From a checkpoint of a small CTC audio transcriber: mfcc input, 8800 steps.
Rows from block 3, named by matrix and row number. Each number is 500 + 50 x the weight over its row's rms, rounded and kept within 0 to 999. All counts start at 0. Numbers have three digits each. After the name is the row's rms in percent of the matrix's.
# c10: first pointwise conv (model.blocks.3.c1.0.weight, 192x192x1), inputs 0-191
c10.36 100:498509442476503555542437441523473410522421476477543456515604492499454473434466554539404502479514505498527560468482498487479504600524445464431538504526490499498471446480440506395496479456394527496429520501354479467536480432543528515513418409503583441422326494452486468572547525571452489515448469526393503463474466460542517490551506417491416441549541533523540559501464518495468401493558451489486447350445428434463432451516471343552532523512538489489546539481496528502488476484495424536514468511544496533525529532542450414414390503439549402514561526486489487519498579514506484514
c10.37 100:499435564565488534474522465512487457514453491496592424564482525432406506539505566527440487474510504467483458482426497482545476440515423514468502496577530538489430490432503643477555418372484488415532491474514489476446470475532555552469465464534598478506553373529535428550539514541438530527436530511489507438360535472533459532514497547483461476589552430485535549504459442461549489469542500463514476409487555495529478507521468532434445539508558405586503544489466506630574518539500378514542387488434507423536471464586444543467568548518484591577552550542510406528507463453436576495
c10.110 100:410464474461436474528501485525454501498515463422476431524503481547345507417467413387447547515496478464565550508509491478535488544506474488501442532432492497427420462478422531496453600488629530502468571504552498449543503529525481416498536481448477485530428581595480553529538629441465392590391518452521558377524470439542465446548475444481372542474601491413597550480521417479552442434527506514523534461496472449494482457494469418442419402492445476468428487547547521514524467499473484435482447481502517530476537531532503522471481517548507499528408545567555477461485535488506428494
c10.111 101:436487532553512458452498459480502541507484493594419397432530426573436380531401485584565362516475495523486439515457510540472493483493510584532545470502489507515479561476532497518421450509415506580407585492430548473537534479441512471555457548426479548466476466532495435544576526515465554415540482507474494485485383442462523496483437484442493485632531472501544519544446550522389506460558457529535489517404486416560532532434426542484508531443547465530450482413449471537504495488399465524458439508488470523536517463542424536465659450404475504525528487520502519581515587499502409548
c10.112 100:410490470455560506504490493506492505446499533482486538375559464560493500525503410524436441507533506598463533459390540487372635535548455498559526570505397470460520562532458530498499517471537485533506431542422501461489473515508464475507524500478523533513523468500439462614564492544590469428418455448502486484589670566515577547432456544493502536483505478522466510531518435581569442449455467507432521499528573452351502493486499472421470425457496552527534472506506489433454508545434411533521506511485535468444444536487445524505558485527463401532555525550544484518512435493387492360
c10.113 100:504520583459382611516486480501454517482488580500538504488522486575548516437502394509485526492513519520437525485371539436453478494476477472434555510502451396478491549371571480494477486478506538503456479490448476553562434441463533517476455428411527463526449499462413501489491500519504431505478459471560544452499587555575569494410588525450497501460490562538474546493495498560541449530611512420567523461507402533425494439521581344494449512436464521540530484564507412421543540488475510488478549514559494482455564524492432477508350505464464457545476455402598588563508510539460462541
c10.114 098:498477515458537466442529506515508460585510473482562488486539534473476505501488533437607313492435431480528534503551538503516490525561472589450490386572614447648518475570405607530586450500429561482449454476481523486478466452466474509431506466517472446488536502468589463464549495425491517518472509573553511513486491473474494483518450499335412474433527469520544431567493468432486536428512506520469544590422529552442491603491442521413557528537420501460529545518528510555443503581526490501531464529526552461548444455499494571492514492525461604517432442471516417436507451432524514557
c10.115 098:509555533491544508546474520543458524453499480388599432502449468507505531556525438517471439445568471518486482429579489468491491568511559594559412457504486519450413514493402443516559528469489502447472450472523459371486479503542450412476514461551517459517548554543574430514553556393498382555438600501499558506511530492599457476487465491508484461455397468545489504438591503523543416468478543535477554461471535484472451463479412399474495410425410408513519510573615533543443481482464582418520487572438480595536520439416532523527533506491417488438457568510511438463514544540487470515
c10.116 102:450517415455517531520550490489530539473523430388512517487511431454509570537574536437628498540511489478487472523522497488516451552440513644468549445589525550541497612543489500478503509576372518494518471469503445426538557454474475571416463500469459439410553529493554480471512441458548576562525480538474442483484480492548517464532479518442540511418416519434474394570603518460524537550507464438521483565448466532503532555460537562448665451473494621398471497573507511523471514456497505509417513572517495493452505427464593487398479520460451479457430550508534511429491431513526538576
c10.117 096:499523576525482552426458405458446524429488524517450497456465503499446456515560485502419472574569483461468475525438494508464474470537534511463549448464526502423586514508460496458589557415558444432570438451484481444419534463467594523485465446655482564540438441449488514465561470511516396550540419446502468511496497516545493635436452466539445491480480472454516470497488434483504600415461495509487393467495483555473527530522528505499479425451502437599452495390529500487449526618497496578510594555430538487519508515570516475474529504614463460574496382434502471512580464415497500417
c10.118 102:538522443473545482586417519455573486463517538456470546508503448403474555552548566478507512551501519528435486498455498468369498499402484535551502449537522556499513589529450539435475507557485502490547493470505460485506503546543396489484521509393460490330567586502492542511512502501575482452566464457566484535502539583460531450525538491571515508588563543493557449485510454456526561562389431462471419509435482552427507537558488562561432497538559465544438416631449322424502548510439557483482510501565536516477485510411494535491516493592527467481523467510522473548544422402531481472
c10.119 099:653401453464457457550594427476523470508394513448466536649471515499462524532487472497543650513531498554488474479541521518531534488479532516469513380532476588544534464395516566479473491482573492435537438439469467456445452442525495464394509400472447496452477559477604543424527433507506587468476482496520572527507508420528448486541563491439604399466508536444553483435466436478518479461490522540483445544561459462446530514561469501389481510498535484544398548439511539547502454559459555532514487535533468433422531523495480452543479510591487573501497523446502477385477451534535481482
c10.120 102:384413489476514553531532539471480520352530497467460499477504539472481502475425450487519540557358460571394472554443524492536553489534526524635492451442542454437429559421524450503491512550460465469535468537468579471538392552477527531472523506467521531506423460447507508516542524481375517456407452468528555504490527521409542584484442405498453526556578514454497552459522480532490539501528457505468548500489550613466563477508486495453485464521641428526443462410482479512527513475494485507592509514577455441462518593428520514388423460496401517446488463542550533582535492430516487454
c10.121 098:486450551395430489499496579556541548502495573504500463473516498493514485535455392516488492550387557563467528514490586430383541466525515436487467547568522506457453555466542501563428531556509528539577473526409522493500453535472442571452575409411476506482526498466536508532526526519485457447453532436546406524577542599561520506551481486480492573427558492537516488401581500542556378490488404480410575507357518539508447509457506338523470478538573581559507432452483484505471496515444402523428492508488556493489548446465549529439539433414475463481533485479539573482501526494495519555
c10.122 103:498444430519490500459541515450437476524509436460533458503388490535515557474561464623518580517478551476482488532464468565511460541517499468511490454500489477586537539442562501508517493531516475517561520421398488530424520484494482596502438522475413412412451504483479539480525486544417460522421359536462459538454517438447466563521492421522543479458482523506487461551461518485575376524455486499468508549519524502532611507454526539513491380429469545389472566418400496523428500556587438469484439479483583471495481495460450500506344483495555510422486484518575577461524490448379546606
c10.123 098:423505526423536538476440476495426463456443498477638563497508461489475504473625507451532503528515597530444515451348466536470545425486500583552468501500508506485525442542435414488562459432450462551489477501456485523448520456531433566471458489498565494463522484577496491526532508488500496526523375458483474527484510515494521521513605524514460497453531487500527565516442510498580515610521502463387520535426463513419471537503454442533585374551564556483519469572534421522573643551487442539584497595537531565495468466467567524537402594548536513461522530441482510534447479430437602489
c10.124 101:501520570447438529490543562458436534497538528448490421586514580622460550492521458376473499515493508482469437446389574498520554536484521456448388488514520445489494574527537466517448479466461548473536451526481444529476461634492548422451549401493485529492548496446494487519539460454492523438470554395496497569567531494522495442520456492476556453575536470454454481519415511510658481484532499455564530546522624431555507460462536431493550481436544350465429470515520473617524544523529483507517501474539596484549421529495523436418510412532485527492614472450530509480560462480541485474
c10.125 103:560488616435507585472480500542530491570445426551500492490531534514423550430471503544518509568473493567615485582392503546560476457556514447495502526471548528519463501539490449535570474536459532607512527543365573451585468491445597513481471584549486467538433425547441583518479457480460494499527488570549477543416393451483453564380477470468447452571529512495520545557495517582492506470436500606526529478543468506636581515404472493533494402495517482509478517383511535487443395533503540485498492434500481521425542552463435510499541526440544469425435535474467509540558539496545507466
c10.126 099:539533498527483493568451419533496521576534453473531530503533442464550574451473518467461466543458639468577480544454547511526568422526448537512522492463527530526500426491493507518555439489560396511481399469457493482454525419520532498429411523544547485516512536510546570582466505547588474527565453523484460425489526532541474414443551485560465547441409586430582495428534418378392460614473553514469459445455404499541459489568525464419503441559468455560472474494507452414418510477469491482514538480467461512468566383407534463512541603497515542431440444480492495579438543512506573493
c10.127 099:531582466492510529499527512370558508536498486506478420528539546477528551551595516513487684528557460497494442614521543387435468500498489471510561490514492499430560575506447473493429489592494510525529493462462507634484538564454493620494565508497473456500484539551568495532487472474532401524527502441500355495485558471523521470457428450503490496531483504413531510587513459581479547412505494495514442543639524498580515489536531576470485509502457483437480487479521487486507447470412497493545442482528505418480459586442553511398528519453544516503472551456450536440417538521349431497
c10.128 099:484586537529470471488562527547318532518560438460485567451508490551498427439513397451529548503474433448585490494542421394549506560494495441500407536481471566439529487493474462613460525463576563500497526484532507467482439468508490467508577500530494502468522524476412559607502504479575385676523583495522498475500515508539543565478493544567501511395493520519555600510476422512490554494470445537522492578475484453484493489445473556509510401486395513558472514504621526517548504607454448439510472432395450544444543454459541506535493494502513476481400535503469460522470527514466495449
c10.129 103:411512438532569536604430387501510537478447530475476461425541499474481521496472514476547375531509432435503512581494462519531535441453545494495530380420457544401553430521380468376518450523523531554445545460472476532544498458491503453464452475545421482527414446512514572487416498538528505561571457459548501518441437466526401525478474435476515595436587486527532434488579572551384592469460538533546388485549468514453495581569525539505540491479453433498520540525508484488518493431407487504531455506476532537504445546516537534451531560548465423497454528540451480513582479434480607465
c10.130 100:481553555514609534497470510484483465480546480504479436478456565480481512505532476483561566493476466491509570510476508501455568448473566532492416602500470498480507457566443468522517616541499534471479487508464410478541463460560415475622505534525367472649544497565508524350501465536426384504543501461485565455409526469561494562506462572498552478468492422574501535599477503531541506501441502532485398530509489535480494550451548537499418513515416469453494530553534518501429460470597459460556497499462512458391435515466413508450464430420469476439433376484421499533579549424487493509
c10.131 102:583536497534463536521520430620533473487535450642509467524515499579611553556373472482523415468485493488497408493569466516514535573471429480468524583427566514513556509461534487493540514532514520572438471514499540536523529475472624465497512491449528511556543547406505523444511486414537474510494552551547524492572540477492458433483526563499497503537363515564523413481426533459428520443562489544530469487583488482550563572517530496469530515417518550537396562389563558449486444518407515506464448580462517490537534495519512500564534509476559533669545457525534502536486525525458373495
c10.132 099:492479508531465524404549455446474541549403493478427465499423427562473473377538434466513511432496506504443503477540526474519495439523498510449542508460390485512497531487476473498453506557431436491558568505530492437432437496439472636527419484533494418568536483521538520489517488488436496484456408462510415441542464458488430477444546401507430469475589383492491496528510442484430484482526389522479455531520482553472488531488447508459482456426488457425413492473378405512448494518390492535509506528407458457488475597656499500465489515513541566474532499491417567488469605400438442503
c10.133 099:533454496560447554442471422524503477448547460548529558553546483575539556539358506489470426465548501556469445469495505552363479566519414499466531535443459488555488414479505514526440408453476492486485573497459468477534495499482519463490426513350479526543535509503488527513516477455497566379502454472517396453529485505451462420489532363486472537556427429472523452474425496427494452471441443548431578495526484405579530497495531499416452515521534447545390525442494528510477439473436537443527523468476522443537446552587428470552543453523530544496550517531486521635452569538571405467
c10.134 098:469454471509484511500492467511525493602521522559571521493426539485542412562502508421497491558554460538552432431406479451559401442528562485454428499541485534525496434446547524478504495399497394536440531426540506482543530513485528466482545461618477588452482514512546425435444486544476562518466541492540521491595505468439511464558594562467543509514375466553411490525532517543489548417510512423553530491582438471478522481519428531471473514546516448509456599499402483446540518458453571476507517584614475474541493453585526477555441566580471510532600552451393429560486428561535412479
c10.135 103:470485496377576458553543487521536483396498587532468536517587477569530472469460493412498594494482470497476457422494482473531514429485569467459497467494521518427486510566468485483510541498495428526570600480551414505495436521478502530511516593390531577340492490573497372470413560460392484517501501386502545541465400581541468503582525502535481503596529482489433499475470427495585546534404465457496521509562495570499403451440597481552511579528585515559536489584480496515530496491468558519448428473493513576505479470492529517485461538491470438481465508541593539486572433482512566534
c10.136 100:646463542453521515487524538453592442525527425532570548514529478466506511458484527481470511545469497515531476543456483558522425596545363478608507469515515475547465524486512491486606531433533517546526469512451491556526517547521462506518489450438565404511555439512536583496488508512580529469452546567496465521530527489443576447434622475498576466552582561524470618526452466419513456548394464469419450510552445533469486470471487449518547442568560491492413505502525506489528478503451550508577566477458551446392527457493426516555465540508524553463396446448458468590525453400370570464
c10.137 102:554520600500510521458511470523496454485607489542502447500426523599481395565471493443515556510453538565526466504422440566529499443463485546531431445487455579481491496485564543473481509465497523484507546474467536486521441559436557542479462546455512486543497509536569418434471444467456496443415460479536516519489464497482532452452469541444483437540496476485503493541440417449710501478433454506446433516500554477561505514569595565416502494498574545572442527435404569533411524569410539518475502551489588498531468607639518515485497521555441532488474488469482612630554474494493441464
c10.138 100:446497440476469516507509522580404492487420490457509495472458441442509436507582619486510554501481540542444453463569430561510547506436428490529511402591519492474459575546490504504466430414484451463491413531637436439459458547521486469455532568508437422434543524534514392469568474487538575543468491516478537495515468441485437512577490605480389508453551477447531545450500429513515558482469482463489400512430526522468474597589480547522500491514528607464529499532450546502574515426393489505488460582567558457502444414518552491463501518459511540405481573421477482425536423529425558526
c10.139 100:473497502482450444603515471410586494451496544467472451505493416541515531557460495551422544429486412528474431523473523483494536540545501450575510512422419539483553459523416566421408441578518368545446555504447528583479511570508442553494533455537484408491475497475494502492477412453385579506444477540545476576498454507510504462444419481455549514523570481562421528501425540555574539539521544553544482510513449497473563507488497463537452551468474447475417436515515541498519475497435436538427441449477545560497476533554417498363508500495485459518488566554491545462543398441369374525
c10.140 102:534471465465493468478509508508557424440485441576413519457474433595483550498551469486492454442526561537504548495429579558461521504496481433474386448517470559483455528498469494521415483457546531464391496522471613518521453568519483415478500377493424472452504523476498453477514481455448458526447497421496403472446520490538502459482490473480504405547466535530534429555497592526497482499487487453434585522454455309467501489532484517493555562464537486456518512632473438488487571494583540474540525513597489506533532557522472481583366488551445538473655482404508530477481434468563437460
c10.141 098:514418482504469566424436458482575421510544500583639563483503442502528511477529438477483515528535521569508560553489470460369524469513511534476552555507472528458607555494517488427436486485536531550595539527458527508526527505450444502406460468451486452561525511475516505535546484499544490429462499414557446453546494518465561459442541463429478482432472415552496487490386463541467549502407403615440564499524455380484537428459512430457525542595494525420474429517517537418453440548463540575508475570552527466440453590566481511551484568518570531504568519456444555569415517462524442446
c10.142 099:411510538475411514581430509487470469500431483564493454450547427526553445627523549405454537527417438549512415517544414480555517597511425437534557538486530508520511457443495404513467486559495380507480536504535472478553512503594492515552642482553414564455562523486454483459498476455443563457578530448636476541483539496432532430463450583507523545493537499482511569517402496497407521481505526446497438544515466477484464531558428509505506496458459434446418502494499499491558433482446480470547433500528432533479499410490487476450545476473550416526532549494488488632454473637490539495
c10.143 101:568485504582542619460478505540600495551598493619551496532489558587605554465445604417549536524471502549529373483527429532478461496556421493512562473458463497509532407572460470431523521522505517539519538473489438537541460481561523429501485460474585594516518555503485594455443491468532496434505469457527380485501454504472517455431523501491556463569460529467501486562478427489547501442457461406511537501543505415522517509485632507501512534516483520492422624419505522562519501572404510435556501475494411514614463565610464471529500474470485520500526488460453556544472506522514400470
c10.144 097:465560537571457437503421557568519445547506469497471486540538445433555461532410543521585477486476521463429448471505469483398506462339526510532598450400493514443527446532482459493488518508420434572437439463468510451496566452489470499619436587434468492455526492465581441509407472544527581513528454445543500525556467447582508488491415552529531559455452505658485452525548598501448494515471506511489485517462461552498537513425561491492443543485483528522496484526505498510458488417485454433478469489443434586421479483581534454434468545467414364569537540486478554449586516512527488570
c10.145 101:512493414451446533489560422570479463505485480545433524592464489507479597469515484478496626480534627487482448488460472472607463551586564472417485478480387532440428486500511468501591466477529531473513604405499470469535455464528504493465500475477528525447504454491513515499478628480451484480504480544520435454493530454479490469479618555461476465492541503487534572524416471465547510570442500462504544528482503460423441512500424427381440557488473608578474533441493543509526496587585529501496458523491430450591458410468577538490433549566514531386526498443500442613420422526464496526
c10.146 102:470477530549546500508446467511483457416543505457537465443460542503525508470402519551493299487558468478471420492554447535536507495515482415533543479483532484731518537427452511513522506484364524449547575511490480469529534516507473519518480542503459558495583536524434511456457599538482531534483540598472617621534545481540463540529463515495458433496530549437514506571404503454615453400467530507471445511518543519546561503561527579530477522515481562508444563472558531383492540514464515495508505470418521462473445525535398506493583458493508507444512482522520564482561454485435538496
c10.147 100:352465408408478512472502475488393522420444498449517593535565448479506528421476519511481471461497429536444563468442469488443479502506469439462502429517467467566503510467421481538499434466505572465542466423535535536524465473449467475515489497433483563386567479534535543459455502496520416509484469467601481493395546646441536507538522443518447490502479574492447546516507610495498458543548428420465559591462446472408426470469505470519482507436499509509517395554560487456571514529515481515474435532653528528510558420396519473504418536538444515435590505501578484487469489529586501505
c10.148 102:398503473594504387530469492476477426528460456390517514508521510538465485480519502476464474552527474540451400535461511448464513491477502484489483451436472445570524393583368547469482488489541405475482500464453423605510556499526494480407593488492440513480520448453473515554417478531526511482541450414507332545572505435544421569442583471424452455418501440437457437512476502564574589568492480528399517484583463486542511554490531469488599552500521479373466467504460454464571577498508544456513523534530521552447464465473444479506480531473545552515536538472532518427582486494461412504
c10.149 103:437528489417524536506483508487518488461559547492427536439465501465367477447500494519436482524538530475428519465464514448555502423445462530406472449493454518357524480583399470482500499463531505437553530396450476513538503475466397465548517431426502492351480474529457535395435580531470510500582456373476492486486440438484454505535460440600418451527506494406459527517509490503451575482509459422442469446471457565458351433553519482577540483459527492532525478505532467447540569496453509472411469519582517556585558487466581498500580526463504467460471505507532499413578526562491489527
c10.150 103:406515437558502451559525460456396510471490479469458543510464396430451525546525458501443529487540504561505430495557369433497443591530526520486583502486542502475532411506479489474480566563522547569454513437573409542429521433545490405571487498498506533537531537505427504508476517486568483574552475460557596496498503511446479554474556551530460562451559475439507509476473494520504446506432576406493493483483528492444470477449495550481536445553344417441505449575505467510432506513470460496520485513488453453398500514315497573486576533504519528559397412499558501526512431408416542495
c10.151 097:429493536517556488519491491511471479464551487553453541530455521475497472480464427517609589541490499479595505491471451557521539464505522369555502475473533552503484416619507552352542524524414472533510470498420551448477540389502455465587374576486562499496500446519418402478364469514496394514486468521590528454483442497481509497447466473541486577457500515573502436458525504514453474512472506557531452569433403430510480630425542552499458498495458596584512580437450523446445432594476530436542461449479440514528461509540518494524517553499524500539511493562505502433539469492463408465
c10.152 097:517488477479438543621429442518486480479453521483459491406516510457524419483427553498419394555409544535429395458502479396486507490489506502552492450516412578524474476529508433480515484504460468531489465460429488488514467490516433517544508462378503474501504496548442541514586484481502575400529375404445419526489515569525483489394555533534560499504530610459522520519518392460558540498401482520391378478543476511365583470514478479504441565519526536517510477540453464461532527467510471498525549500523487512536562490562402455483394547441495401481537477391528550527501490445503482500
c10.153 098:487528513509664535462487492500515531439550455558455500546516532492542496456637509462492632478557443428515540529505411557478481457567464403575544511515449448403560536634510485446503521570581562480449532485520415488485485540533459491587539472479360429533505472522469454510497526527516522537524573463458423469459479464498580556493460471595500485523418528519512572566434516533564547446457531459531505541496514480528463550491596557525442548495456571433488483482536521449536481521432519462566498453482436426429487476494475585403438457382475452585526469470515515465535485540430412481
c10.154 103:560385454470413598500534431490525488494389512548511515563504504492473583484507530577532600495528468507444399510587561476524531464471468511385428385473524543399461502503400508515446477508539516485525426509548502453493460490541435526414522482490488534403520546445590520507595501525421464521443509410490458471475505455494377582491515545473484465529511470408490521409447490429405480505466499520424445495536503466449530557576371511462476473526534476537480542442601469573523444476505542507548520514446389452491393486515497442589532508550520548522482523487494484442427498493430475432
c10.155 101:459453489515461488425450427446472467420505504524482593472410468468429416523444399411526559489491427485514531409448501552427540482465487432428475632440517481496543531445550523535443581447370491481511568506544417419500532447513453516520371464449493510512555492518495488546510536475528472475571462517444492478527427483450513502528509410491480530487564393528525496423417418507555450537497536547503478524351486552543426532508519445468483401509505564428478419525505436501439483491466562520460495494446541361514491501514483467502552459528556554502553479461526471556500532512436555365
c10.156 103:628552520499580498481494538454509409492585483570464476555473462495539503453558466484446615486494500396510569489550477537498497463514477434495567548470547525365561506578497428507458549471357538495493533426525436510428527469453469462572498481459430456492504511536392488502456545483440468523477521509466498473448542426467484501486480533500524523472469460555509501525517531543551554509477485437444414465435558446481356464299486529457457492466434546444520518586512529489456427490493504524561483382508485484446445504545405549489469436348490448505502457541514537465507472459430452485
c10.157 098:505468565525497444423487431572425601614500566536520413489550483476516459567508471497448442467458487447449528451496500537492475464519521510428496475579496461464352539469623519508492523505540535549487465481502466548503444445413592447463530395481521390473493570450532586510557552513381516480390561541435489428595564505480524462602512493534461533536421573561504455468545528478542508435570503443471518469477493489517563456533457378468408519467540482596473413491494482519572479415454414464502536554511469561519578458485524473485456505408510477523519526565509507526515590436482505515
c10.158 096:438465509536522508522530531514465411465565490496474507426589459481516488472490437473520440509559411539452490509455617485488452489602470501457475437418475458516636496452477517433525638540520451448513568470504533520504538543474521487627514486500466586439514403449472520495511490491514505497489439469490507527527479497484570665496458494512562437517509451519476477536495490575528577506510444523452434506490514533508546530519592518579543450506467433456459541524474519429452451492437455482484434406519505461569492441562407388475441308447467445511542524497536499486447402443394555477
c10.159 099:437512530531585508494501421497436483483459523538547475542525513451516577514496481505534439531522408390593524604530481490481495487416458546542529493608539502591498482487475549542475472518350573439426560543522468490556517504629486417444464489549555549459518578507539513475412543502457436575431551438461453481490495500437522518405420534488406483531349531393554484515481549468516485484594551486420473508453481480507507530487487577473483475559538510380545518465606472506496474613514490497536523509543494470408426500470573593471503509467566497514479542484517497469393483461562500479
c10.160 101:471453549515578595356570503483566446464533474471502380495443404506519565469515466485495459458499534509519553474430573504504473493526521496514471482521576475537478581531461497554465455448511543519352480558471523476527492539446602476497498469564405490509461387544613546449501539367479511489465488483517505518446465533472471566504510391427501394564441436440505515556595657505474444435555486478517552553446501399552565542522466469483489518385543438509511509515442490522500575580575547490527532518532530444502456523495470533492424505543504520494561475444496525497471463518555399532
c10.161 098:520563447470488480537562429477552517515475541485471439558403457560471472490577523593537519495543556514458421499542487549462519443526471527396507408608519513468506473537422641462499487395543469441572541435554527472394471516508533508436497500587405503417554484427651460501461483557426532567451423472487478434492522434491416540503487502437444443495438408459443475538445508473518505498443546462503465570506520564497483509551536544442482541414533525446468588435462524649513503575479542515568446523457544456511461531560495491478523543530457594549548461528480443456512434454464505492
c10.162 103:477485406531474540507495539439523536455527505506503519510394445576507524525527470490527476515551473541445526447563466549565432555438460534616513556383471509563560455486482418450487549431512490287510504421537411463440584448598489435531469511547418487451520543518564475390503530508456522541505447522546468554445448470489473494443537423514485585556519496454487463449550518469548624512540571439522553517524457438521565477578487563500568456537412453478523529576494444529438406402531560510477563467496477514484520555527525471550564499519607492501448542531532543445507551530477563521
c10.163 101:446459545466535530507507500455602444450447456500525456503544502503536481476546526494462526465504426508629471560524462482517476391603533481482436498485506483401507435514428506466521458555508433593336609487442478533535486446540517512475522487542511515481400499479461464516463435504414393500428526487532449415512446390443534553478482498433382480543527496422501560620484443514364433519485515513526500534570387442485356503527484453485485541502487474500459589392492475476502551582420508507531413506490518497449540504480550501451489524506500495599506506479484457533475482545519420502
c10.164 099:490512551501528587432481571480624398565543469498537492506470483472469582517437569513519528494494523531490455578475565468438471542524412468530524461512503493460467507523514477488447371520588563470487415477422572527556439553374509529530483551531501412440459437531447597516518441471400529399417453468459463445441480543447466548516449456460465449459527531445480618506546587548490514412481364515462619473508498502510513487504515435540471578529590447523485484465485528524557465481609529490455523433587496504490512613576471496427493488504453531506510528417523489447489482480531582537
c10.165 101:513441447468531502473483535485553506510467489457480516565462454527519546415445499469540426452522501527422522535549490459456476429405424510529589483469508527484555533483470444514418450485534546443522464416494537464443534428494473461527515490372416546552523513472530480385532534556438510516483438530463477511514559558396527455421585470467522605493411566459504478430545544396454448482567517344454532522483475491420465505598601494392441479509482503391470523523525451406466451485518573475434547451567418479520486451478475468560403498441488399554497423541528442507432513501510461518
c10.166 100:555498518463442547521481506511542512481582553551527442459516461565436557563438524421462486528468496454549510525507441528519432512500454541499468545461499440483454562490589489495457575565617555610438460546480625549536442532470522477500556447439525447470528539452406550578525424430428534422428512484404518406483452576467524521563440451463478518494476568514559579532534556531508506474499565483450528444468412370522591512504493432537502557452491464497477500474438515430508415418550506559482522502513523570586592502560399503452533498534500456452560614562496444490592544546565503498
c10.167 101:477534523428523503438520489486441581387429485409537497539459512514532473465549520437536543462475481473530527443471421562542522455466579498533535496524492513525458564516557507485568469428451595453517500606524431417538497468373495514486509459580472515442445444441505551547474495521482549512510518568494512494479452524542504545587478463522501485565528490423515569456506465456526434441510442592517415509415551544515512497493459487554532462485538472528495479491416436609530436526371411537502481523486634434576490472515531410457575471511508564407525434449487534448618525376418607459
c10.168 101:482490545565523439527401491522574481529489485542492496589445516460463517513493521522590552588493526408440438405488453437474505425399515539517519420455471504409568489535503487412472499499490499513500410448433551405500510439447516527499430469468458405482502554533583529440463461466458510480541478460507433471519487461551413471518543493461449513510551469585553420432492553475533607462490445471525447476469471476500484535580458521530440440460554499633387445438506482351462421376457556509497506523538487577427425481551505558548530546521490376558455520466527583448516504496527508523
c10.169 104:510425524556440523520482427515461458402442457455460525555413542525426543545515410539417529473506553502486506479544514499531476518489473432552543502480427558505505492436495501468454407500498492483521490442459431389500490557522418583497470563416427416579498427494452476392489509487357534543528482496503489422458471406480425519519463488541432513507520432515525577501507474479449438512524491565439456470535552538512472510461582554432449403426453428398556506484520463501516425456504480424538343426438512433450499496528473485516504446429556511478465570559507525457498557499343451506
c10.170 100:521453488463492442519633544416544522490406548427519482538497558481513497580548447467541531556509462529534470558551557546495533504609484544436488397596524528531587606412475595476382532487558484563562464418549537498503490516465485509367511428506508547481496546502593480557501425534541517513493519435542539535460484445574506514512463551422582517509544496513446437456533431510437520420474505542484408586511505488490529468536517465394524498462481458533460503428512564525450520547516547526459464595458548525416520566498555445470567497551400585434442537532434530389493500476515427489
c10.171 100:451517473568496421494585497503374481508547524486450433450492499479429422468509441492461414487402429597504571547523595507551548522468546451397437474445519492563458427385480499495415534553403546469519480453397486423496475521548501525521498471422436567492450535548530442583451468513426381553527472472568549564491517477590471471459381530490533469466556458586626468446540514472562465479477499523518459506482510526502458441502408498511471466544430485470433469522564462595491550481555493445482485480448494510510485502489537523508462506433574483451456519477430560459426533393555430473
c10.172 100:648457460478426494470510527445575533485426571571466541574444497507510422555513522473475452454468458529434514482419545438471483493522504560510454510601460496500431547602515491560486535506477589515424482528421493525551367552465485479444540428491397443487485512494571457491487475468416537492473560434491460460580517544511515501529637523489445472551516526577458523438541488542446445457517432452493511509538508404451434492502444394572498560514556462491500459576471514446486469543447576512535614524587521494505507538507562488550556499550503394585563469399494588481567492471486468408
c10.173 101:468548475535489546532455509502567475470524517535572539471554497501546476515515544560489412484502504544490484543477406541504437534637495508411487500500546499424553481509452509369463517401520539527475572478517529539451520520536502501536459474479551528355504453495483467560400648547536427543448435447527491474558426445437590520515567456509494477544545449510437448567361427494516478493478455465419451519514487535480474512449539478570428458566560492565461502556446548458494523564476429540448411543579507513557471526567504544494508480502464443576553615546526487548545359463407494457
c10.174 101:519519485513503478565513488539471518465468581429458489523604440514516514563441479401505518483482462519501473489565466417485498509457532490490636423529479512524475544554563504498433549601485565567487496375477548518491517500527468407505551509407525546400596484498503494497519446500580541473532375460507440519487488589445503519550458555506500512486533498402551509501453444431507495469393514411470448490490498463431493495526551534513538520510525544531445486534458356544505463483455462547433392487524542433517494350463458511510458476496514448401503522528721508523515484413484508491
c10.175 101:495471527498534359547478528507504477532531561442539537551532414549437493505432512543505490505529501554465481391570454456431531422472477518487552489525499533524514484514407493504500527471407499534527424475508493504417478483605394494378545413398496522488524531511443422570503544500576526474557464385465492486529537528392524533470503574449531529464481497446516459459490442495483505520441493586425572489489417544441490519478501482542466555603467520557619501583527379540469396537426494527380504515428482491383487487485456534492580510521490478587497520446558546497513460505530380548
c10.176 102:452456531476437447448535543480471516469537602548571421506503479470504432569498413504456405568523481452407472446451447459456408456589574583404504541514539480526527569411533530537549421428459550580466562439521413521463525454476535523459519442537457441551490494508491465573540573557457540491485496476390507519499439488507496531462509473473447440630523535509439514527397510514514463509654501472550411511533429401505473437531504526475608455450500462514444466510491511488446528527416405586502475563498587425508502442561474467534540551492474537465561536531505484491516550566402508525
c10.177 104:467536468540454438437507562556498513521520466547462430410428555447452414550519602391591561538441560368496510474609473459498345489503488538423530489509554499474489546455488564525547448496538532507489523465542497495518460494361521453534455538531484519493515486500503509485499467499475541477443471592432502503420403455460427549545505454514473495509455524524570513555553563475458565326546381523459446564460469484503563505465427546490465566507511507568485487405433553500555496440498522505527443483594530518572550515489503528498536475366445481497473533520506484503526531472524565614
c10.178 097:496465535453540487450560458450482454491538543457615459603495450499444582508625458463532411498481513462497546479476483509482500534509500610578511463538535530586498500573424551465496493439370516488471447493506530395396541487455480536335507521440462361499520560536662495454524515536469513572425502544484462439482540395508481488554466496429451473515521442432564436450459524493556486514576450487486431481437521476543494523564528503453513477438547546404523456575511475502456557469459482550499491581446495547460521580562527552474507532445471582528494542495485517408495476515428453478
c10.179 100:473520498478475527552397508515494441418554525467496526480489499392512469463496492537518500568543546458487442463505423543538421484472545566419430422418501576435506451463499489467603579469545459432530540433523489558523554478495489464518433607523535564498413529488588519412399521499530509526611440486519529590535386415595470533519513486499573533449552514634473475473580501470519604500423496489417516550479468486498500500424497544448488521540451422493456531417578476480450528502531587518555566545540478573536493507467543462510540575569424479435458459566522497575577437484511565554